{
  "horizontal_flip": false,
  "cutout": 0.25,
  "projector_hidden": 512,
  "residual_init": "none",
  "precondition_frequency": 20,
  "epochs": 6.2,
  "warmup_steps": 180
}
Rows from block 6 of a small self-supervised image encoder, named by matrix and row number. Rows with one number belong to one channel. Each number is 128 + 24 x the weight over its row's rms, rounded and kept within 0 to 255. All counts start at 0. Numbers have three digits each.
After each channel's rows are labels from the 100 images, of 14976, where the channel reaches its highest value: "responds to" is what is common among them. Only what is clearly more common there than usual is listed. The data: microscope photos of single blood and bone marrow cells. In brackets: how many of the 100.
# convs1: 3x3 conv, stride 2 (model.blocks.6.convs.1.weight, 192x192x3x3, each kernel summed), inputs 96-191
# convs2: expand pointwise conv (model.blocks.6.convs.2.weight, 768x192x1x1, transposed), outputs 96-191

convs1.117:096125176078144093131159131127117182126139132118138095150095126140144165105109136139120122068132217101156104129112131100119111129099155078132121157142125102115110128142124161110099141117088193102143113116119155102147201156132134128122151139098126133086137102140105126149134119130140117151
convs2.117:127165098129128112127116121125101120150126117132131119128111149149117128116130188125120128124089126143134157131132134131119103124121128123154103135127130108136120142102126167094129125140154101137141128122138129136132132156127129125130139127128123127127105086099125127127144177106130127176
responds to: cell type: segmented neutrophil (52)

convs1.52:157120131165137143170131103090145095134142129105123171061126150119159107137183129137166152149111143077150119123117138098124142051096161130116142103139138160077130150118127123103134160166180097138136133114128132116105106101120197128120117108118076113096126112129136160133146127169128123120
convs2.52:128086112127131136118147105127142115126117128089124112128128122061118129092133063105128125129121125142125079118138127119118098129129133123135164137109127198082041127114117119095131127033000129097107120118127128156118125140124129132128110126127128115128091117133108124157131129128149122146
responds to: smear: peripheral blood (96); cell type: segmented neutrophil (47)

convs1.44:118146119175125128150138137119190122138133101127164180126141140131079112135126115146102116131130149117108152115171109113135137119120125127108139141156159123132131051153132120107163112155093121126128115106124129122124125098122137128143130118160157159131082134145134161129125099135113122161
convs2.44:209144128128132129143045115133197235129130128108127124128127133119128130127150128127128129129129128129128148112126126126128120134124128120067130164122126152125128127102131127176119129124134123125124118105125127144130100146115129128129127130126129121122127137171127129120127122124130122139
responds to: cell type: lymphocyte (38)

convs1.11:128170135091113222117168132133122082107118138135140136126125131104113102151135137147155121140125139145170123139127111135137118126119123154139134113139143125128152132123106185143151124122130141130094145141154129129177118136169104128112123146133111141195131149110114142129177129113147096174
convs2.11:132132130100092136091094126111133129127129136160133217121089122140118121079135127128166122099126128099207081118124098118137108120129107120130119096127107127142128125111127139112123122134129119143128127130131213128127119128123120138141235129169176148086215128129127124130123113130120127126
responds to: smear: peripheral blood (74); cell type: segmented neutrophil (50)

convs1.184:159086116130149123130148121137129108126142154134124138169108142131171156125104126117139088109128147115101127112142113126122133040134117109126122117118137137142147139124121103116129150185205121122132130126172109132105126150132200128125188135118137102122117132144112120125139133176150127142
convs2.184:132123114141126128131255094135119188128108127121131127127134129150135128117133112124123127137129128126133155148127126126125143127128138125126129121136123118095129116123141128077122128157140115124128110103126133129113125129130121115132121129124127118129127120165119122119141122128117104141
responds to: cell type: lymphocyte (34)

convs1.58:149123162133126140103150102110091138113147137109110129122120118126101141124139128110179106144111154136114178121159108107135143132175119146103160122148104134140147099116134129147098201178185143127110141104103153111147128131127094128138142104129125079131138128140191118113105109151118136165
convs2.58:255055128131119124127153123128128131125123105119126125127131126139131128125122125124085118141122129111126124116131129127126127118100127142127141132124153126128133147145127126138125126229255129133125053122128128128127127134127094131092129124123115129131130128255103117188103120109126127173
responds to: smear: peripheral blood (62)

convs1.5:134096112134124098134109119108134148129138143153119098102139143111110132116126121146114159123137091214122117112077107140106117119117124166131127137140133112114165138134096132136137122129126111106152101098157153101130169133123110127111142119164151134133142160106143159121138142087110122135
convs2.5:123126127121139082142124128255122127152135126131141126162128127128128140108128135118080127130115194122124124134127150128125130137126130099130064168177135128143137129122111123162119129126123127122138126127148126121118127125111125146129129146131111120127131130125125126119044147102040128049
responds to: cell type: blast (32)

convs1.157:127075147131135138130125129104144106126137150133116099171116114131102124144113161098166141115131106141134225131109176128123120137140115138132165158115135126138111104095109112136157098125077127156132124148112095155142205111112159128127102128131098189083116124134123121124120111120106124098
convs2.157:126124124129133130125141073128112149127132099138130131127129125142124135129130128066127124127093137116143121131071129132129126134103126160141109127109130176168128130123157128091129120152130124149134130168102129137141125127123091124125129115122129128126130124124135136138121130125061126134
responds to: smear: peripheral blood (51); cell type: lymphocyte (38)

convs1.153:107147123149207118140132123088133126083105142115140154129098151121143069148093146154123135158124157087090098153136142102118133099116108129121129194059185128125068102111137108142128121136113139142138148120056111105136139124143086128142129108122128133109151122110167125120130121109143101139
convs2.153:128089144132126114129124135110123101132130129165134133126116153146140110115133136127128071129198130137123136127126128107128122127124089141127133116160125128127113124134128144112122112142151128128101120116144158138132139132156125127126165111108126129133148118122129133131087127121191145142
responds to: cell type: erythroblast (45)

convs1.82:124145154114125149102139118095124235137163107120119120107123133157137145128136123119134104125147173117109124119114140153114143110095133094144119128090111121140159135128109088121123097128137108101135133130098146088138138089129124128138110122103120135133124155151102118120127130128131117118
convs2.82:131159255127161129121124113128124122144139141160151131170110115128154123106183142132142120058184120130129088104135120139127127108200127129132128125122227112139113120157132141177125128128137132137129123134138112129132104120154135137128109128138135119130128129131129137125125129128106124082
responds to: cell type: segmented neutrophil (43)

convs1.70:135131112106158131068112119127063144170113128119122116148131113125114126125160124111112105151123127131112146140081094098145136092121123132156189083128144136118141095148114117094116116079163108145114127098114132131113090151148100128120122137099124158100131132110131130108132122138104101140
convs2.70:120159133120127124123145178140128125127128141129131128133164152219132130127130127131128095164108130117129126182137128109134127142150125148128101129164132167124107091121142126124129105134132164126125255133128129143122127127125091130063128128122144168130127152118132140155091130159120132170
responds to: cell type: segmented neutrophil (51)

convs1.156:137135114112114085112115121224116101125123149097140098130173123167103180113121116143118098141132152077128138098109123135099128154147145108097104124114145126138183137103169108099131158104169150197160140114141132091115137112114125128118125111147091121136058193152120150147141117162132121107
convs2.156:082134110087102139132131141130134124117127121098121093124124129140136129109125154131113185129128128125127126127139121133186110107137130131129146138128125120128114118118128131128096129129126129128118128127130087131127135126127127130128121128128128123126127135098127119125147116130139126121
responds to: cell type: blast (26)

convs1.149:146136104126114111124122117110151162126110106124136121126113145178129160167191116115083131125134134123132140133104114141140072091122127112121128130083136140126125124135104106110198156131093139108141149139114135120119186120121123128137117102132126144151109118152119135131144130095198116131
convs2.149:134104114130143128132114129128127121129124093121125118128128128133129095125122123100163129128129127129122128127097134147132139128127127130129128129130135159130014128116059121135100123130117126122124126188128129130128156127127135106125131099125096128124129132127255226132138117129083126121
responds to: cell type: lymphocyte (47)

convs1.29:133153120080135111131165114181101116093127149142119096109139133139102136081119142109131107149140125137145132163121122162135139141154140092111126109141131120106096118102117130159131123117109143104127126158111130152134126159157168128128178143133150108126156123155148128113120177124122116135
convs2.29:122185130128150107107191127118126141128180097155120145119142152082179116134118129131114113140132190128076157173130128000105138136120115136134136125117137139129100164115182129104114119141125129123128120129132125155117101155127131125134132122114124138133188126121131133159126114124091108122
responds to: cell type: erythroblast (62)

convs1.148:104111143125136106096144106155145136137132117102115109122108110124149138104152111131088109131106188143121144124160107142169136122122122139117156159079116125105148123093108136086089115110136113152157153161105120148125101112155164123136166107115090131124115141150106090126146147135173110093
convs2.148:120102114107128119131145125210126118121125094099134119127126125121094124121125127116133120131092120127208126149128121099133106129128132097255127128145133092108121129113153125102127130079076090104114170114128125093128120088122138082139103126125130127131131123105142114129118128113131129161
responds to: cell type: blast (29)

convs1.0:113162140189108133114148132118080141119084148124136117128127117120122107139211110138127165106131154128138102135110099132143103162142144135137132125148112163124121147152122142112143149079134123114138111137140118122152100135164128128140122139116160074149110133107161125132146127168095120114
convs2.0:119128131118161131108144251117117223102105139126124127108131131122134125126133118231128135148116128101127126139133121121134120121130128130253181071105129117107128125112134117186135128127124143128109185135117106095139131129114114130087120128122140128125162126125120127104125120121115154126
responds to: cell type: segmented neutrophil (40)

convs1.186:110080122096127135130135108110129172127205124127130101126125108119108156153161145134122103142127113115136134149145132157120072128133137132109144073074144098127144134146134109140118108123130068137111087118128137113091128137108121128130068152163153128143074100155146146157121139146151115125
convs2.186:096133203097128128131129126130126128118155161132129162127130127123135132096187127149174129119138127130135129126118134139127107129117128091126129128102135132124115126131128131144128128126128134126116124124132132126124141126180172129136095132125119135134114111128166118129117129116153148127
responds to: cell type: band neutrophil (32)

convs1.138:123106079130170117147136109207142129094112146111147105103109149146125133139132105095139109137133139166118147143125105113139137126100120188147105125133115111099107120126114108125124127159122119105147154138133120094097112116112140128127139125193139131121156151131127139117137147132136100130
convs2.138:134130129161188155126126116246107129181134129128129138209134128134166186132123140127129123127124115181130123121126126127130106130128131134131092196141133141132124094114128123129138125125128123128114131079130130124131122107124144128125127119148128127123128126086137129126124255127130150140
responds to: cell type: blast (25)

convs1.110:117127122107120123140122156107085111169135167155118148150131134163116111190103139124129141111132140107146125107104103123149138129138123161120112145146126151151118158130168149140118094126141147119125118124147123172151085130166130128105155182150160120135230135126158161172127126131114159196
convs2.110:131132127126139041108132165124128128111122118116129142117062120127125125114130116134080116133111118114128126136006123038067121132128112109128064128131168113134152132112119127125130109042011142123127116146098132058134124087131105122127135135101123137131149129107141062081124132127087146108
responds to: cell type: erythroblast (80)

convs1.147:100100155144102178140087102111218132119160167132083099119105126117092088089149127140100090134130121127096089148131137152154156080129072171109163131117139106117119129132141192122150151149120084112124129165090129130117156152129151128147134120123116108127111090135136149154118116134123091111
convs2.147:125126142121129112141128124106142127133130108129123136109132125131114124148117127127134147116140242124126178117157128099130147038130134127126131126123127115128122198136124128145125135111092127102130106093142119070124111126116126134135106129120128100133125119126128122130184126093131142145
responds to: cell type: lymphocyte (69)

convs1.111:251102133131121071132147143167081136072126135139123128103103181121187098097161087104116123129107128134137106109162129144127082108130120125129119124144092117130138163145111110114147100133158137129126108130186128141128141143112118128067151141107133151141127138126113113115124148157158136152
convs2.111:117130116129101124121127091122112133129141131129128129135118122083089128127130255060123127117129128130130128123128128148126128123133128128133116124127132112131121129159114125138138126132134134131129130255128128126131190125069129128118126129129109114131130128113229128124127128117128130138
responds to: cell type: lymphocyte (47)

convs1.191:130153122087109115072115091086135113132119165125174127105096127114151123063145103124127117130162111078193107102127144177095134129112133132130095124116111122135138073149133170134122142095139090148143140136140125143120168101122116128120131132157107148096175127099139109144154114164134143113
convs2.191:156126126093150129119111128115182128060111151128122114135107121131129100106124088126135132115147129160123127125085132119127152137121131113146135132130140124128122160096131128077110165137113130132139128128122123129124088131134139124129040136127127125164126127179123166204172094126136152118
responds to: cell type: erythroblast (53)

convs1.1:098124139124135067090130121155123151143139130151141132117141122131137098102130113113116180141100140124132149109134086188127175107173110136136125132135146114129144079116109143158115130130176109130133116126146110125092131105117171128138111098123137145142137130101237107169139115131177110136
convs2.1:123125144123131130129133120124140113122118127123128131128154125101134081147119129132129115120126129117109128109117111148129119122121135130117132125122129132134129136121127127136127125255255128121127105131127126125126133126135140132130127128129128124139115130124134072079114121120122124129
responds to: smear: peripheral blood (92); cell type: segmented neutrophil (56)

convs1.92:116109153135112217118103178102104081138102165132174111125124124095129124117132127127117125135124152163169103120133092094146192121146155089161152127177115115126121115151172165157122064134100098173125133123125139143142090122129145128120124161114143148161124118126122136137118159148124182120
convs2.92:129076134149128000134129126120158127158128141136136169193110118127126141117128129133142143128118123140160129125113126116241147130118135137125107127117143129129163159129118142103127140135127131127127128127124146129144071127119150127152128112228197133122131125131130127128127123133093141098
responds to: smear: peripheral blood (45)

convs1.30:146135140135096158115140106113113068136127117118112131067113120127136113096138139101113123125121105182133104208089117110107144147130145173130110179135116127134102141110113135122119119136112126128119149129089116114083147147169112128113154142204130129120080175120136137110151128133122151090
convs2.30:129126128125124127126141129128127128134125142087128089125122128125123131126120142121127099132128099105138123130136110129144129117110092105137127099130132095130127136132162126134136129122122091120127137129125116115114142117128158131136113124166130116110128125128111127091120170151130116124
responds to: cell type: erythroblast (36)

convs1.126:127118135128150118200141140104156130129111086153112213133135143099133130113147173157137107142095147150096189114125110126105094125125145131144127143107107168117143137128084116116076153144123127141135151120102133140119120091119149128132135119123093180083156136112125126131103130142097094128
convs2.126:055094134122153122127120131128124138129133131138129102130055127093099128137143097127142095150111133118164122137071129132110127115133106128151128096128121126134116090147111117127128135129119085144129137181120117126165121107150106111126129188111125129132125093129146116075045132134118082122
responds to: smear: peripheral blood (97); cell type: segmented neutrophil (42)

convs1.183:125102099121126077131118119105132148121098122136132123156123094089141186134127137150096116135149133165107133083084145109148103134107115103171119108159089127131121121140122098117136124157128113118148124099118136118128108139143137128123119131124079149130128123149172156143104080138125107113
convs2.183:129120125120117118127119135128129127129129143125164122130129086128126120136121136131089148128129027088102132090128131152169134128130129128127127128156140128090113098121122128128128127126127109126125128131201109143105128130129079128127130129128087105121067120132126128138130115124126057125
responds to: cell type: blast (32)