A small self-supervised image encoder, trained from scratch.
Model: 3.37M parameters, arch resnet_bottleneck.
Rows from block 3, named by matrix and row number. Each number is 500 + 25 x the weight over its row's rms, rounded and kept within 0 to 999. All counts start at 0. Numbers have three digits each.
# short0: shortcut pointwise conv, stride 2 (model.blocks.3.short.0.weight, 384x192x1x1), inputs 96-143
short0.215:493498504431492500584509477500506498525504479508495518499487508484500499518460485481502517507500506503513505505466498531391494522488490485487503
short0.216:507502461499502487485494510506494500496506511501494539492493476499481500500533503509530503497500498456495499447484488517498498500495502504451495
short0.217:493444566495506525495503504499476512486501494494499508504448490499491494501500522537539436516502454500521498499492493369537484504532501497464466
short0.218:498465499506500558480497491500496405546419465489499504495488498487502519505490500500511497513491482507499499504511494500500500499493491499502495
short0.219:345502473480479494497535495504513510491480534502502505500499500534513503516508501489501496524519514487499554500516495500519487464504492503521527
short0.220:494501504485500501502483481498537500501501502515533501535497525484514503500475483596525506433492493481499487511478498509491441501496500479506458
short0.221:488490465503505494501502489496501497499501434503515472487433548506479474498470499619506490511497494480500498483517499475500519500500504490416485
short0.222:477501466499487483498508497504493504501482507518551496459515500525469483521500455473498504482497542502489469465501514500485460521463509509503468
short0.223:498501500500500503504491509511492498507527508502496498473485506498636475477497498505494506504497490498501499470510504497520658498506478485402501
short0.224:512501500497501473503505507506487495494513496501510499499489501502504449506470500463494489479452500454454500552498496509476500539457504514449459
short0.225:493502504502502426502493498500486503514501465497508505494504486485492498481504502523500503494499468501498496479429482555491497499494515508505533
short0.226:508489501505486508630480499537500489498515505489504520502480500497499501489500496503507484487500498483498697499499500500490500509502495504499508
short0.227:436499501478500532558513503486486475492525507496501502484435511481504548560436506501494488506497503514498493522538490523504504497460495495501480
short0.228:495520525528513507456518435483500501504500494491541540523464451505506524492500520447520494547500501460480491511502525500502500462458494516428491
short0.229:519504499503500500503506508494504484425490515498502498492504549529497565484568500510505518507510505538424498501545493499578498486509477496486504
short0.230:427510495520500495494466505501502498514473500446518500522502501495501492495499527489495506504499479507496497505535506471517616486540495517508435
short0.231:567506498504482501493451501522584500482516458515524501533511485499517491412500502439497451501497499490489526460496558500501548541497521514506496
short0.232:446501497505473500555508497497508500514503502502497491506500492425505512489541497509500500540488492503509457494495503492528535496522502480485435
short0.233:501502524506469480516533524504525482480512493486511510506502519525507474495498498500502535499494504518487495489498474488509500501502506506501508
short0.234:482502509511496443487477492509494507488510487499436476571502529491499484486514494474516504501502478413482523492480455482498553516532503468503574
short0.235:483501500454501497479535494489515495483501502501499500502460500504512537501502520504477429506507508503496502493568548564504512487488512501504501
short0.236:508474473498503481504464489501506479450494502510493514499510524470498502475491503499501495497503499511470490505497564554501503500519506490496503
short0.237:424500547537497524553506512499503502505481501489495503461501484489549504492460499539502499502517503497496499501465504506481469496409501491482495
short0.238:499493454485518496492523552503468500500486501543476468500563473525574623497503495475539460587526501492501567500503507500488509505494498502531532
short0.239:497504476491438500490502496493480496603496475503510503524499499494502502498550498502459509483498508499496535500516505462502472509504508484500500
short0.240:572501493506501527485496488497504481511500500501433517497513492492465501491466488443497494501499475503496502459504517507483477471525565503500502
short0.241:490495500501465478501496493420496492490493498493503533485501491541502551499521509472536494499543463497486510495493563491503493504492502497491497
short0.242:494500502495495507501456500514510499519507497501514452523511502502495497481515503486508497500500485514486492448502500523521496520501498490505506
short0.243:499506489491488477501485509543502502527511512496502508499529498498509506498500496547482464488517520499506476501498503507483532477513494506504504
short0.244:540500464502520484498508501498507496471499535519518499494497494502494503510492500514506488501519500474502434508510500500495496509531486498493502
short0.245:537494489507525521493499507495511492473577500500506563505492513512495465486529468446471455510469495503539492499465518480498509489501496506506524
short0.246:499449487520513529486533494512482514488488514498498482496501494484505546509503488465492499449504455491501520497544516462499480501484506512500502
short0.247:508485469488487505501531504582498503498497507517517498474488510473474507502506499497504495482401506508467469504530526444543501515498481499531516
short0.248:485483441491481507503534499480487501501498495501469493481487478496472510496497471501504507495483508476519471567502512532501517495499503510484502
short0.249:456512511474497500482502483511531477501499502529499497470498495426574497552496536503521499524496501491466530601501509501464501515512493513521491
short0.250:501506427494511487546501529504506516505521489486452431490508515487499497479503528481544508528545497445592509498522528495455502518521503499501503
short0.251:517500642507514503507499499495496514484494599500501500499521506491505502530500489516499653489500476495505507494506501500502495499504485499500495
short0.252:520554500497495500541505469504523520495481499530501494512490471523500503507501529500501504551516469524494496499501524516500477499493448496457551
short0.253:479498503516492603544508495523433498471488554501540488497500513532479513501516491480495507517474483474500498497490470481500499502469488501498509
short0.254:486499501500487481509505501506524493481466458460502501502487551506486443498501501497533493470501487500485472475502497506500503560489491489526500
short0.255:501494567520501537495459502491480494502489515503495508533502499500481467506515501538512500503517490566505438459497492470497492524499501500590471
short0.256:480502453500461511493502538505443484510493573500577478512569509515508496503487499499518551491500481479510497502474503518499513513504525476501520
short0.257:445470503496506504498501481506504490552496512516501495502501502494501490509501469510514506533489497502500548498521497501497504493506500495508492
short0.258:472501483498500498500486492470502507486520539516518482502512518499492500501430513491546493475499489457483453498502509494554505529502495469435478
short0.259:489503479529519496500487512491590484515501477511498501505504485521502484503502554505482491486523486484508500477499488518633454464491489512496512
short0.260:494499498498500504545493499499504496504502504485513501455491501506474501493495486481490568502456507494488478517493499475496523513490532502510476
short0.261:519507513522494490516501501497372507443487492500510499502530499501499502504467510470540535482542524456570500501511501476453516560507496485520461
short0.262:472506499505460504508502493449466500495500481501500508507478524544504528535499499477500501492465499501450527500502498468500478498489487490457500
short0.263:575500563500501498496503453511496427495509500475483505462463499498480536492498506507559445505502489485508504457500493508476527526442510514497506
short0.264:476517493484498504473529500511535492499491502538502436532484524495511487499443495491499496494492500436521498503506481489516614466496489534526516
short0.265:529500509495488494501511479515507500491512501501499501500495499476510517509524523527500503534400494479515498505501534490501501459448469506502494
short0.266:492503503513494517521506508488510495471419483564506470537464551503520511482498490489487506499487508565503508435502501508510490432531496499511477
short0.267:504502499509505510465500499471419481497498500496501505498530495518474534503472514492502506483498514518498500534505501500502447506496499501500689
short0.268:482537503503470497499501504501517511481508498497510505496502503487499478479499502501496517498499507484513500505497480499498494465558500518501509
short0.269:493517460501527503514498499483452505516505502500440512470521500501495499513514509487476488473485497502496499553462509504503500497504502506540501
short0.270:492499492522489516495497499499486498457492497507499502552499481489513497496493540481491491515471503542499454508486503495487487465487482489491502
short0.271:503498509489493516503485494486615504495547511510510506522503497487494506500494502511498497521614481484578499496510429499508496504495547494499481
short0.272:513490520511485505388493501488502482488449475513478498501489497497412500502503490531515509491498484499482500502506460497503496520516531505500499
short0.273:507466500502475529499495498467575502485504566561484513504472477502484518507463497476497543491513474515520483445499482515497484482461502510501489
short0.274:475506459528597493574491492505500524514499478521507492424497500524488502552499500496509514483520485500471510495495507502510488502485503481501491
short0.275:498538501502481499491500499502437509503505576503503511526504500466499498500511534489535569558508505451510513503464500515499493500554446502482552
short0.276:490542473495493499400500502555445505506508506503507506402504490534502507499501503504498470521470491462512500494528507481506475506473493440480524
short0.277:463529485557502464505492505525466495502505547455506526483418506451488498507504541468475494507492500503507486491500496509561498499458561503495498
short0.278:473518525513536484491460411512496474501521513534525503498502493573497501544492500499475521483504504469481502481506495497510463501496500489500514
short0.279:532503507475515506495455491528461501502486486482491484505513504480485509555495481487511501476508532558498468459497501463530505492501497514537510
short0.280:500491455490506478499506443500596491508503487485502470520500505572498495495493531474503491480496501455496452494517498494499453487460509499471506
short0.281:521475498499535494486492392500501493500501508500510507486432510493555478517510501490479494571509501502499557486491498500522470504503484486480498
short0.282:475495529501463501527463508490501495509498483494493486485503512485468498520489504415494475536495497489503498513500512530513488502532516509498520
short0.283:500493528502507575500489514519496499477494469468558489476491545493482501464548528504511463502504507478497529491494500564524507504498492490500422
short0.284:490494503471500506509517495498490499498485504503493479444476482532500494461507499495498526498560500518517485488501494502518495500509522502494471
short0.285:500502466497509459507502514492561499516508506501511476522499502501498478518502505489527523501511474502493523485491492498498499550504500520494518
short0.286:512497492495504504443498458502509513526510505520476496508500485495500476498511502486534468519507500505519496498483498494523536477438519448482492
short0.287:493506485517502493522474593469514498500499503498466501506501497503500502475501501499525506483522508495525486488500501516527511499485476470500501
short0.288:498499500495489498493507462497541498497492500510475501587489485437462462509481518503502492498501494538498503487473500502502491482484502490476477
short0.289:509507517506503500541497494521498502517510501512515494495504524494499499486469496520468510491502505508510501458502524501499474515503496500498498
short0.290:499511464468465479494500515486478492537503570595493490506516497498478498508518496501500493467474502499497502485509500512520540504506497503499492
short0.291:510475478500491471501496492513494486503516484497476514499489480498508513499508526493501502466494508562524501536490499500502498500496468503498551
short0.292:502518421503488522508471502469508507495524508503505482461483494493504498504488496556497523504496484504515520495465500502483468541490506488483466
short0.293:540525478502498499530500511582509498497502508498502532507500536521483503497503501481529434484490517484516509500580476484465501501496501497532516
short0.294:474487512578499476520506505544526501511506503516486505455496511493502474446502502487489529481505497497496502548500546548506517501500541502477498
short0.295:509486534504492499502488538471493508499479410491502504458447528497508501501498491500495500511545468509497526493501503474528499452510490498506472
short0.296:507508500512538503500470629499522516504501498448511499500486492588493563473491487492496475484490522463500490503511569503501505511485490534507500
short0.297:556489468504497627499534469507517469504492498498474521532478564489490463469498480489485529507502509510497507487502476470504417494474492553509502
short0.298:527503507499468500378495516482496496507501500522503545511498477485492475497535504509513515512554457455543501517518493502498501492502483499496511
short0.299:506501457496510492488492483497504493474495473493524489517503513501478496508518474494520482489500488500458498467447497500556498497501474491506501
short0.300:527497501506499499500456546495497502507524495492541524528523532500502487494461475497511438481481569482502505472484501469551501544487495504501476
short0.301:512490504501510480501455495503493513497500495507503553506496491493511504498504488489502511487491497456493437485493539504512475498506490489499499
short0.302:565506468503538500506490541539494537500496628516527499507423498499504499504497533504500458496497499505497495517466500558495451505521503496514505
short0.303:505502529498523501495498509500390506501502531482493508495511499492484506509509517534432501506488551506506498426512500473483502507453521509494498
short0.304:513479502581488534514490504503521503497483499493502471507517472506508511473509500517511630421501474529500526483491499513497504415574483492473520
short0.305:505500498500492526479490515386549497413496542467501502500500525491499487455560510502500472520475501497498525593503493506500513504492502506513492
short0.306:462469501432500507522497499494502474463498508532502508474500504500437502521497490490533509518529476493503490564498504489497460516486502491498520
short0.307:420495499500553532495465484499489521497498551498495502506490456480491504553516495489513469498540520593500505482524449497501503504494470503498497
short0.308:543505513526494479506509532486482500469505592489488525496452459522499517500497506507459501566466499507497499515481497510498502470456443500492566
short0.309:555519539515509484487540503529503543498507516470538504546497527499546500512507497482438503499506492512475520486502495449475515519465473494495525
short0.310:499505502487506500513481506499533464501503498500501502492504505419507494459504491557487547522462496509490500503510506570498520536501501499487537
short0.311:502499497505500507487489542501497522486504496503528508509504574501463499554495487541498500500489493483498489498488501531496501488498497500493510
short0.312:527571518506517477509485503491514501433503594501493509505500540513451500447499498532500550481484485487503500496492500504538497542462490497513455
short0.313:486496499519433496480478501483473465474520496491536504491463513506528470510491489491500488505478489525498501492501512500517528500460524492525508
short0.314:486488514493499501515511501489494506505484508508508523513462495506492563502465508484501502476498502538504548502495500498494507499442500498500497
short0.315:475508478547501488529528510476494581510502496502595504557497508475490565510500499500555501454480518474523569500494524508483501490498503498495512
short0.316:495495528492462496509497506501507473484500500500504478492495509502489518563501496449497487482499472488518501494498506517445499504501487509447501
short0.317:498498596499504521419513500535503530491461488453471525492500507520498509454493498531505555520505494521500509494486499501502507482503430498523482
short0.318:439526450596536501483502511453508475484497499496486464510507433565500482501496473507492608555470482499502452517504487504468477497506504483476488
short0.319:484507447495500547499499504512502496523486500521503489496497503479459482504510505502499505440500502494582502497497497450492533509498500507497502
short0.320:514502504513533535522506520496513439492474498507492483513527500494556553511546497512524516465514508449498511506476468503560499504521506486524494
short0.321:508500501500499509465507500501477504473526562514500514511552500495494468405536470500456527514551498466556501500499525472566486506491502501538488
short0.322:452422501508452502503484476502528468497508498525503511528499553521511468485497493495499497521520490456526500458490495471435508574503536504491539
short0.323:479500538516474496497508505498484501499501496551480500504502509510452503492500503520525492500500544499494496486499501515514501501500500475478452
short0.324:485479502519483510546482504500498502500506546497501485503493518501455504473494487509500502543489491494500501505479511492513477518499446510536508
short0.325:502476499522501478514501505500534512495483502506526492575499499465473483501503503498498499490471496493469497498484572501491429491473564473497499
short0.326:515500413499473499461500500471503463473522564501480498501485493499526474491511494526467630499500498501558510502500501471513529567491493497495515
short0.327:517512484506501504505501587520501506491460509490470509500491490468599538478483502505500498498498484496499501497564502513478553482478496491545499
short0.328:500499499495504437504499514530520509506497507477542506521521509505478498513538502585538504489418460476523480479493458493508424504487501504496490
short0.329:495499494516513500462522494486488520489498494504513498558476475465468493505500526492503501499494549403447436523499493466501495492487495491530494
short0.330:462477512494484460494502496463471491489500525505557477494522497504497502488494498513494507507494471494473497484492501494545505442497526488500520
short0.331:492498522503544493493486503435498510507486500457502500511548509544458479472500490501517538453506463460517472478465507500499461481468522458528503
short0.332:543500509502514494562502499469499500498503496442505499501510499499498510502509500518507498500496507500482468591510500504448500508475510530505504
short0.333:504509485508501477478503499568501493513465502484497504509429504497468501498494502487495498492503498489490502451483444494503500503526488498450529